A small sound classifier, trained from scratch: activation relu, 149.4 epochs.
Rows from block 8 of a small sound classifier, named by matrix and row number. Each number is 500 + 40 x the weight over its row's rms, rounded and kept within 0 to 999. All counts start at 0. Numbers have three digits each.
After each channel's rows are labels from the 100 clips, of 14848, where the channel reaches its highest value: "responds to" is what is common among them. Only what is clearly more common there than usual is listed. The data: acted Russian speech (Dusha).
# conv: width-3 conv, dilation 2 (model.blocks.8.conv.weight, 192x192x3, each kernel summed), inputs 0-191

conv.49:562434458484532515505538514459409486554498499460503558527543532492490486512510500492454520493543505475538435525506514483537511516508513504515502454457474515492513487483418565587499581415491454530489491465509498567495522499472481542484488501447423495494510518512521520418466543522452520462489525486578547460531546450488579502532527470524549509638496547492511525481499514491549524508458455518485497518416407493517475576504427525520504534577452600488519464451449505501477520471449540516513508502474377551526531506534496440527493494524518512575453389524521441444510491524458456554
responds to: emotion: positive

conv.167:491555470497498487522482526489478482504483488416679497492438459519510494491468507493499481431499517519483481606522473498538473504490499522568529507506506536438533587471523490468401466503504474481504499499461488480464489488651513493516487507531470538515487476459483520521530601493515488506520514583457492501436494507504487494500486440531526457461470520503603454534555537514520507500499510485459453490448508583488461456498511513505500478479573476515526506514504509540493467549457449640489522484469521516466507459506489478455516459500526629497527535492466433459516443469602533546
responds to: emotion: sad

conv.159:565495436529498499477493500511433524521472544491520496504515484487472533455496488522465480438511493502492412587438454484627488448480476505521515367530498509343442517537492489547478533444490505434547442384484498547483417472558483530515491500487535529523520526470452517456504532548479510444550450554488499539475490506513561486481489469522532502584463478466514519470517459477521466480507494492500523489481494549471452464505486508508506515529639497576555474477507492540500474559501511538501536463516459535505548507537487468500572505475497488503529501568520430538599470512547548531
responds to: emotion: angry

conv.21:502485492488474448480473472552489502492469515429556496521425443512489532435521531488458468510449500479424510514507514426501479441460437531534505509517594480424480491498537487447441435527495544446504425488477529480473429506540529445487464463463506485524465449502482531492599508447488453468529446507487421440418463441489419497563498472429508490485445503484531498510504497504506477508542503525484532485520533552440485410538525503498512451494527427592486428504588504494480463574500469503407489456511520504459542404557502495460453497409491505470566492521486461441520436486541489483
responds to: emotion: sad

conv.108:511478499460410520466461431496491565489509511452479520478507456559569501514475549494481474487533487456453485497435563451442445507481482452521450513517522432519478513528497521472437541479429507500499487501484481503458501500457489534477453443424472533496518495471563471501512475478512474452459320512495482509448525398509466536474446473417430498473453467516535482567475503527496350528561486502485478422508533488497449511513526504491493551470483485459492511455518533493519493491504465424474452437546533442469492513434495528469477514473464436562488395501423495471484444486518488486
responds to: emotion: positive

conv.171:508500469504504496594518427449530630475487416507475455484485542525536530551489479485479541530509559516552487508464531455514525481518481458465496531539473478530507439435498463511565430514521484508540580536517525498497501522525548431543485509487494508494481469487540518471517507480539500471517475523474504535532550447505466476439532485449506502501473509521418360562532470505467467546440499484467499505426396510504502481532560482561494529495512569430459473510509497519547575487494505457541527467451559481500507507477519392485515524484509503596480391520497490456543551430537394506
responds to: emotion: positive

conv.25:530460501556500503462443470533485479592518493566494454492458491419451464482502514518422500507486479503541501543506442448510495488463491500442505500526409489420437477455478464527453520454538540488492424485491482461592442482492514561487533496394491501498457517496431535454452492444488520504491511448549468520523480508527506498485454605474476490562487477547475497480484484468447495460458473487536557494446441504462511477490441490509439456536498523513518432476518377432451510508513503471530496471523478598540612463558498491420549450506503482475505410495464438520496473479431454498
responds to: emotion: angry

conv.139:527491488425476501586535462323492536507472414498489556504504511504489540542510482512481516508524534496535476500427561429500489489505434467503509497499470508489506493357466551545509523468530470500480553487517531530506532512487497485521476514504462481517530487488557509428500528483515496458510491505514525522555517386489491493480511478449457512555405524503502358491489495485540480555398450484501502502417363524508477506491508506517518535486504526433498425465513509524507531487477500503520472502501550512497510543514515385508505485497507507557431426501508488480521500423530493561
responds to: emotion: positive

conv.44:511487423540452442429509474536572459508480448498565460487498441449451438371488535435492456524482518475502575535602564479512478506504438538513484590490513428437464498455511507475491489490521477493501457493565500478565500463541483546431480456549402524509457459489441483489496511491468403452498497443503466516503458488519511447514518502438505461513436519472512472472536508522479487547477505494480526491506470515510460390479493496487465465544500477522513441560515533422504448530472520597470515481481532565502508416529478488461511487405471512395529464467532512537488483478490509502
responds to: emotion: sad

conv.142:539513509479526464475519504524461476486482511464533553534493490531514545529524538491467440448513489541493483509430527399513494504438464521553545481527576475427444567498510551514463424535496499444475472502486520510461467593510480461495444483407503460568532506491506503507577466485503489475471400492473490504493520472490495535579498438467472499502482483486583574528428513513565507602528519504506438449510489559486479495529544518492576507435564508553469450486544532553506418562508477502361439494541522462530492507586512467475495529468497448508566498515534502473527421559524502508
responds to: emotion: positive

conv.179:491488477477493487538518520542457535446458528517392495524568449475505534499553469494487484521495539494512476558469562521483387444523494394472491490492525470453427487490494534486553501376488468477524518498513505522527505445502469465526510460582467508511495505483535464490459549551477545513508428566490522588493531567510489482480515485508503521533489465499385544498536476454523487460491354505545460442564506506468431425489504474495507545505475471498465491375495518480538520511568518514499556498509546433516468473457546457479535512503466493550525493535459485576570490503565533473
responds to: emotion: positive

conv.11:543523478478449513468524415445545508467512402560527503518502524522474472524472495514484461526437495470526497520444530494479512465484487442479483502576475546518512480478532521468608493522451544477457503492543512472581487572514456420525511500504471470512510449501465484489510482488573526441535508473466546578507489490475408527460486483441390492500492503545453417476453448431506475540466456517528508490420450436468493492517545499500483513459485445549555444493536417570515491498501462465459489482520518466496497513492467367502505433492487493458415465506536544462487612413494506524
responds to: emotion: positive

conv.110:489448529540462424450520536533517457445444484475505468450536472463451519449532498482525477585435516439516546550527577483499478484484467538506501562442513422425438506511445498479490572476528548482434439494525559521596508491428409522422462484528428396389498465556502405479517468499423435483517497449439499520490482506472530447498569441527474497496473503454528499451518491466475497485520508502516520500577498482456445459478458513484528512537490464501533481507559551475489500499503516529502490466504517526449459459462495486494509485450440499453497499490487526609543482470547557487
responds to: emotion: sad

conv.105:481509505445493460540473551404483542469499464451507517458523517489518544516465492519518520527525520486480445458483474490452453507512490517561479466467502523489541578447422526533481559581533429492484541543503542510493614504456496530512464537505448438503557490515531489471480535509507462497491509559415503482498497404508513533451577429470466526497482545566602412493537595582487440523499482479464498491518431482513490515482511539494559449481518513474446509474490646536519536392464450542504470554528516496454478525455445501487475507505564522544469489487481510506457463470548452519
responds to: emotion: positive

conv.74:523505493485512496510513518547514485490448473584496482498499564504389527499466438533510481493495427490491478454384459512511498547489510484518485448495511533447497528502448518538499540489523462439511499474526519475474455552473450534469486633565534523519547532487440475424491489531477503491476523508446464473482471553505544510522446510620419489524514488502538515406482421535532584525446474480435479509473481501505462506462521533476477460494489531436586481463492532516492422549465441556490410496472478510511525507610513428527555533515505478472545556517578485556551463515499502552
responds to: emotion: positive

conv.3:512453490535453499460487488556485451530530501531556517495464511444469470455565520454476495580463500459523510525608517429475487556515442534550459517497506408384466539467456532480480450486548519499486470496508552430598498536501517514379512455498483515461516472553474508491426533493454417451506523456572437475511436504503447458511536551447519499523442513549547503477522557540496491495508506526561569519512491497498519471490473549518515422511455507525503402491554488483450507483484504535503469509518468566508521495515527523523512396514556540401515463446495530486431486481483487442
responds to: emotion: angry

conv.182:535539495494536453578461541526516457528491455420508492481501499558497517526542460523482439458535512535536422522483510507445499542534491435518512414471461518467442583418504475500516371489515477497481522544452509519518500472521529445506540579493577516517434493506534474511432534539539506499423431510426489504461532552514487482520482485492559396435533494542486483509496522480483514586440491510472432464475476534521494484560490440494520477500516500452548502474485478500503456447475456545490446504430497437514518447591432463416492530556519531536493432504545500489433441480430476475
responds to: emotion: positive

conv.58:485456459498516514513520546515425490480449533536387537504522511496430523470523433517502478527504460469521473510424490523530427491494505337504485439455496537402482524449429519592547572373462438459542502441512518558498423477514461538528494492548462543497529532518487491488433538558433593498550462548523508510471482542478566490438516458579507516497497499513419517499528477438552515488512486508521493521540527539483447455508496489520494528506526550523527499452497505518496486503518491478543544550485453432481504519482515510547537491542484479510521564518508464580536535522543549498
responds to: emotion: angry; emotion: positive

conv.50:525499511498458520490500488559533445480462493545502457447482430501453471487536469481444453499442473528475487495430499427429482464485458488543501505494539467477508461505501521455470494440477539473452492410518512458534442522487421453428466505397460451533504483529504447498502455475502378504557492520476432423445438473485421511565523504468450509496449492516513503458411400436504500471511544537541515525537516502421425475519483545513465487498501424577530427512555474478448468538538465495439477465534493496460501497528502428545446453473434497432534468521450533493517485482539502529
responds to: emotion: sad

conv.190:517502447500479501499506473524460488540461535469546557541479505529488504506502544458390453451507428514470423542509497416549452503486456564511514447497553484458472488554538543528423535476446476500506498377452462510474445486529483492501490452316453496503481500480538528490537521510442498449521404505541488476512495528491489505545500453503430443518427519462559549478475495535532520503535470526483456412465519521477473481521493507449495510507512538547524434459525499506436383513492500505410460506491500523518522503566504473513507513507445467483499445519492421515546462576499542493
responds to: emotion: positive

conv.97:590510473470459552504513458470562479549476466573556482463495533535467506509416520521503480523486507485479445468459454502460493517528502521536509484530519533531575427512541511444568522499527526489448526488543512450516512560503453366500514522508454539521548499518499515483552512523542539442609535498488502516508476473464374513521518479498480549507485529555510444476494460494517508522465475502527537549391461427475505560499497591487484510430420428545543487524479497503496483511501482496447467510600541528437541524482486463577450458512493556493430467474483577489496556460526465567
responds to: emotion: sad