config = dict(
    dataset='acted Russian speech (Dusha)',
    train_examples=26041,
    depths=[12],
    kernel_size=3,
    widths=[192],
    loss='cross_entropy',
    init='lecun_normal',
    beta1=0.8,
    eps=1e-08,
    epochs=149.4,
)
Rows from block 2 of a small sound classifier, named by matrix and row number. Each number is 500 + 25 x the weight over its row's rms, rounded and kept within 0 to 999. All counts start at 0. Numbers have three digits each. After the name is the row's rms in percent of the matrix's.
After each channel's rows are labels from the 100 clips, of 14848, where the channel reaches its highest value: "strongest on" is what is common among them; "loudest band" is the band of the loudest frequency at the time of the peak. Only what is clearly more common there than usual is listed. The data: acted Russian speech (Dusha).
# conv: width-3 conv, dilation 2 (model.blocks.2.conv.weight, 192x192x3, each kernel summed), inputs 0-95

conv.64 090:498489512511463546511528509473425492508488480517502529478508432504490490489502493512495502479506508501517511499496484539512477495499542494522449487527541492497505543548518439508524493492542460501452488496476530500512516478443515525527506545499490493470487504475494495558499511538490496475
strongest on: emotion: positive
loudest band: 500 to 1000 Hz

conv.88 089:536489533497513486484483488517511506507473476525523492502484514524465534531526480507506439469501491492479496526552531503465537500517502530477504542486471514490513493485524555494482527475486493498493477479489477484465515494526463535482512506547474483486502505520530523480502504472537454488
strongest on: emotion: angry
loudest band: 250 to 500 Hz

conv.145 104:469504476482483476482462528519502494471472517466506520473477506500488537460478487491533525489480509514512516466479467519497466483455473535503507502442471466524539450502493509480459518525455538462511499551507508515502518512484520520462472516533442484472511501519491503491499507478460489511
strongest on: emotion: angry
loudest band: 4000 to 8000 Hz

conv.67 090:454501498451507501460511492468495530451498501507484494463452506496505520487464497472480525493513468474490476485519442495525528556439488492465456498490552536471468466495481495467536507524508517470485494486495537524511468500507526498488469508467511500503499492476482521486498498428478504482
strongest on: emotion: angry
loudest band: 500 to 1000 Hz

conv.146 103:516482492552477492533480503503509493488508481544503535488501529493536514515505510497517520513424485526478505530508435508499512461521440483486484484475492513474509525523486546486506509506523497489519504512462450441468505522497501464487477489503518504520494467451475527500509499487502490524
strongest on: emotion: angry
loudest band: 250 to 500 Hz

conv.167 106:509508530490540495505474461502460509493517479470437475535546524462492499485506477509488493483527453468533462487464491509496516460491458547519497516529471487514494507474499520499534510520487464548481483493488526493501501491546484503499501433508483493476526455523521470494503508521475505497
strongest on: emotion: angry
loudest band: 500 to 1000 Hz

conv.41 095:499478446526459504502519509499474501484506522476526450558455530475491524481468512481481490474531531483544465519509524474518487505497456499478470518480516442479543521512503466485470508480497494546498460481507499511475463456498512490495495479516526519493504504532484490514457490441509521541
strongest on: emotion: angry
loudest band: 4000 to 8000 Hz; 2000 to 4000 Hz

conv.73 102:489515500553454516522515490528463518500498457520481530512477522492531528440513506559484515480491481523487488484487513512487506446525512459505464494524504486512500540481515455506513481467519484521536492506493490498471542509491497485505530536507484534481493483510520493538526496511476448495
strongest on: emotion: positive
loudest band: 250 to 500 Hz; 500 to 1000 Hz

conv.8 109:500477499479508476489465509523503488492488487434472517518513492489503501502491487497465488430529483493511542500485446533541510466494491492513488542510487457483525480483494503486498504487523486462481476478521526511508517527520467487495495537466456491508496435513478487459483478445513478537
strongest on: emotion: angry
loudest band: 500 to 1000 Hz; 1000 to 2000 Hz

conv.32 090:541519497503521527481527463481475524503467457451474505554440491491454477501492484489521492438508518501516497456490477515499537484517492495463542517437507501489498500494487500521483417429524479484517468537553499503511514477504458475522501493514503467508500550509484521504509447537498515527
strongest on: emotion: angry
loudest band: 500 to 1000 Hz; 1000 to 2000 Hz

conv.180 085:510504484518461487532508446521485455504512488499547486508493516525501514504451506490483509523522468491536509475494523485510504479479503491524489490480531506504509496519501469479521511494532507471452486518514431465542491494505498493497529544483555485460493471524495500553518495482503487485
strongest on: emotion: angry
loudest band: 250 to 500 Hz

conv.21 110:494521486514428480504470525503443504491535501537495501506493475461502464532470469502489507522478503508494461510513504516494510483519480459513433503499501532485515498477515474434530471488449541560490498515486451481491478519490503466494505489553517523505516501544468525487522508562463508472
strongest on: emotion: angry
loudest band: 250 to 500 Hz; 500 to 1000 Hz

conv.184 098:472524505519519486454521493482431418502462491520502467508452500532427498508467499485433454511535503469522498448509507512534497523514466495492505482484524458493501522507493501498502460458522535455463492487504490515489520481499523492530487518479514474515506502522556504487514491520486478493
strongest on: emotion: angry
loudest band: 500 to 1000 Hz

conv.142 103:487475500470452500526497534498464517511524470484510526451526502493499488536504494484516512502474497529473524471544475502533466507482506464503502464448539521479476505483484521482473505473502477467487504521483427494509516524508499446519511495452508516520507507528480513478492479488519471542
strongest on: emotion: angry
loudest band: 250 to 500 Hz; 500 to 1000 Hz