Rows from block 2 of a small sound classifier, named by matrix and row number. Each number is 200 + 20 x the weight over its row's rms, rounded and kept within 0 to 999. All counts start at 0.
After each channel's rows are labels from the 100 clips, of 14848, where the channel reaches its highest value: "top examples" is what is common among them. Only what is clearly more common there than usual is listed. The data: acted Russian speech (Dusha).
# conv: width-3 conv, dilation 2 (model.blocks.2.conv.weight, 192x192x3, each kernel summed), inputs 0-95

conv.54,221,201,199,192,215,195,213,198,201,236,198,194,200,241,231,179,181,181,213,223,181,212,180,187,209,207,212,225,204,189,192,186,192,211,195,223,176,205,182,180,192,207,195,159,194,226,188,214,210,171,211,220,160,169,170,208,185,194,210,223,218,195,206,116,207,214,179,197,213,218,170,211,198,233,220,187,193,217,196,188,152,187,178,205,173,199,224,206,204,233,170,191,190,189,171,202
top examples: emotion: positive

conv.117,197,145,177,200,180,215,179,211,193,192,238,229,197,201,229,191,202,200,229,195,173,198,173,185,193,210,191,198,198,240,211,209,187,224,189,180,177,203,184,168,188,196,193,203,206,197,166,180,194,197,185,190,200,167,207,228,180,189,170,216,199,185,184,189,231,176,153,184,194,213,200,204,184,187,213,209,191,202,249,234,222,212,212,157,154,220,175,190,157,228,195,211,187,169,211,223
top examples: emotion: positive

conv.115,219,198,212,207,235,216,187,188,208,196,228,200,212,212,225,176,198,177,170,181,202,215,206,226,198,173,214,228,196,190,195,220,180,179,230,183,195,182,170,196,182,186,182,220,205,223,208,200,205,169,202,238,195,200,201,208,226,207,210,201,185,220,141,168,174,183,150,193,206,195,204,199,192,196,193,204,237,219,196,237,161,212,181,192,169,155,194,237,173,209,184,230,181,204,200,169
top examples: emotion: positive

conv.179,177,208,213,189,183,185,209,202,154,171,181,192,196,173,185,232,227,215,192,206,230,166,211,195,195,200,181,192,200,233,207,188,200,213,185,235,190,213,172,199,211,198,211,211,171,174,200,239,217,204,175,194,192,197,208,203,228,203,184,179,200,238,228,224,206,184,225,211,185,194,224,195,183,237,190,189,230,203,220,188,172,200,192,154,223,228,215,158,221,207,202,208,168,190,187,210
top examples: emotion: angry

conv.125,199,192,220,230,221,203,168,190,218,191,216,211,177,221,180,185,203,184,225,195,202,204,215,164,172,178,187,213,207,159,193,159,180,153,193,159,184,188,182,178,224,209,181,178,214,179,197,196,205,183,144,172,197,196,215,188,230,198,188,205,198,207,175,175,177,199,204,201,168,207,187,180,198,189,182,159,228,194,162,192,172,182,199,195,211,196,186,170,210,209,207,203,215,203,202,201
top examples: emotion: positive

conv.127,192,193,179,208,193,156,217,201,188,217,202,182,170,191,176,193,167,190,181,210,171,229,192,178,208,217,233,190,232,206,236,196,163,215,180,192,181,203,228,162,223,210,174,171,170,193,192,211,199,199,193,185,212,150,199,196,208,251,206,180,223,226,188,191,243,179,204,211,189,184,188,173,180,199,203,224,239,201,237,203,171,211,178,172,198,197,203,163,191,182,191,175,201,196,214,197
top examples: emotion: angry

conv.1,196,191,210,170,204,223,179,190,236,205,210,186,233,170,162,196,163,201,197,203,191,202,172,178,195,201,212,210,227,203,216,189,209,245,220,217,209,158,194,177,167,231,186,184,208,192,205,250,213,199,209,234,206,202,208,181,180,175,194,235,203,199,194,193,196,196,192,186,233,168,209,172,209,212,162,174,178,201,163,211,174,189,236,198,209,147,180,193,196,216,193,194,219,222,213,188
top examples: emotion: positive

conv.153,210,209,195,155,203,209,210,215,200,262,204,203,179,237,200,170,200,224,222,164,199,187,215,180,179,180,194,218,228,220,207,173,194,225,219,202,198,155,129,223,204,238,173,170,194,195,209,204,171,221,205,173,202,205,164,185,196,214,188,196,205,210,173,216,198,218,194,189,185,203,185,216,201,221,206,151,198,205,202,199,194,203,206,182,202,183,193,208,202,197,166,172,206,149,194,171
top examples: emotion: positive

conv.86,186,195,159,211,198,219,185,226,192,194,225,201,190,220,186,199,225,227,197,203,204,192,195,200,197,204,208,183,187,206,203,188,201,201,192,214,226,186,220,232,210,190,212,210,189,225,193,223,203,185,194,217,219,217,210,194,181,230,198,223,213,194,177,236,190,204,163,208,168,192,206,202,192,179,188,211,215,208,165,221,228,196,201,225,184,205,210,198,232,218,182,225,142,172,187,153
top examples: emotion: positive

conv.168,172,213,203,202,192,155,191,208,173,231,212,229,187,180,188,171,164,213,168,230,185,175,184,199,225,253,192,206,219,200,206,183,189,217,203,185,201,218,150,189,199,176,188,168,162,224,220,248,183,203,209,230,212,220,198,221,164,190,208,191,168,194,205,215,186,216,183,200,190,171,194,210,212,229,174,199,223,191,197,179,192,189,181,167,200,172,196,233,153,180,206,222,208,184,212,197
top examples: emotion: positive

conv.154,193,173,196,171,185,214,213,206,210,203,198,202,179,216,214,197,201,196,181,205,225,164,226,229,199,204,187,181,203,201,202,222,147,193,195,184,183,199,207,180,217,216,152,185,210,245,222,227,214,205,210,224,211,251,141,208,250,224,192,204,216,203,162,204,165,189,207,195,175,183,179,211,207,214,185,187,202,205,172,173,238,192,192,213,168,215,193,208,235,207,222,201,221,205,172,205
top examples: emotion: positive

conv.95,196,174,206,168,186,200,193,227,193,165,176,199,213,180,220,201,194,182,196,179,203,190,204,220,192,214,217,182,205,184,208,203,198,188,163,193,189,172,134,200,201,189,212,159,201,179,196,189,219,214,196,187,198,194,216,183,197,189,220,179,185,193,207,223,216,202,185,219,214,195,205,218,198,230,179,190,197,207,223,220,204,194,220,169,163,211,198,206,204,230,181,178,198,227,252,213
top examples: emotion: positive

conv.122,199,179,192,184,206,197,204,233,226,176,183,203,197,188,235,196,217,191,190,203,184,161,225,161,190,207,208,233,205,215,215,208,215,220,239,231,203,182,204,132,197,183,200,189,175,178,194,216,210,228,217,196,198,204,218,218,196,200,191,207,223,222,180,215,209,172,204,201,206,219,220,216,197,156,208,227,227,182,212,189,215,199,243,209,201,198,203,196,190,204,212,207,212,211,190,222
top examples: emotion: angry

conv.107,180,219,204,221,189,214,204,209,188,205,192,202,192,211,172,220,225,160,195,219,171,165,190,189,231,230,229,202,192,181,199,202,182,181,211,195,221,204,203,180,194,175,204,214,187,228,186,197,205,207,200,150,172,180,213,200,200,188,227,256,189,176,197,156,189,206,184,209,199,180,214,209,199,158,221,189,181,169,201,198,200,165,200,205,210,190,219,192,182,211,211,179,220,168,178,156
top examples: emotion: positive

conv.90,199,187,207,187,171,208,190,186,182,214,190,189,191,161,249,213,170,215,219,204,212,195,195,187,187,217,220,186,206,167,174,146,186,234,176,214,208,246,155,208,202,227,212,214,194,188,206,213,188,219,205,201,174,198,200,237,210,206,170,208,221,216,200,171,270,197,209,167,190,161,155,194,191,166,157,218,187,208,201,189,177,194,207,193,210,194,224,176,188,186,201,206,206,206,209,193
top examples: emotion: angry

conv.136,199,224,209,211,217,213,211,163,207,185,186,195,205,222,204,210,198,180,221,206,180,194,201,203,208,197,201,185,193,167,186,167,212,173,189,230,219,128,180,194,205,164,177,204,221,197,174,211,214,213,174,179,175,171,210,198,240,233,209,196,230,203,207,174,180,229,199,200,194,174,199,174,192,171,215,165,212,202,189,203,216,194,181,213,198,183,232,253,225,140,221,150,191,199,212,157
top examples: emotion: angry

conv.17,167,173,209,203,199,200,184,194,172,206,159,242,207,199,194,190,169,203,207,236,191,199,182,167,201,203,210,169,233,180,216,197,199,196,184,198,227,194,184,197,191,207,188,230,184,215,197,204,169,232,223,175,186,207,189,181,220,187,193,209,167,166,180,193,195,216,227,230,184,203,180,211,186,194,199,191,229,202,216,178,191,185,183,196,199,193,205,200,162,194,183,192,212,189,233,172
top examples: emotion: positive

conv.38,187,196,219,192,199,211,235,175,193,203,169,215,207,213,194,199,211,181,174,213,191,205,204,250,191,188,201,222,221,192,223,193,182,175,203,156,188,180,195,173,205,169,188,199,175,219,212,205,198,199,166,216,193,222,211,168,196,205,175,217,198,205,194,206,204,209,182,196,173,168,175,184,193,201,180,184,220,191,194,179,158,192,223,224,233,217,190,191,204,234,182,202,183,193,202,214
top examples: emotion: positive

conv.92,196,171,171,191,189,205,169,216,186,194,201,173,171,174,240,220,186,191,209,211,195,209,187,163,217,189,176,211,184,205,190,213,240,210,203,204,217,166,167,183,194,222,241,209,177,221,233,207,193,213,214,188,209,182,191,218,218,176,233,227,191,201,201,201,190,193,189,201,201,206,229,217,220,234,195,195,219,200,204,151,172,206,204,218,212,169,219,184,170,223,258,198,229,178,191,191
top examples: emotion: positive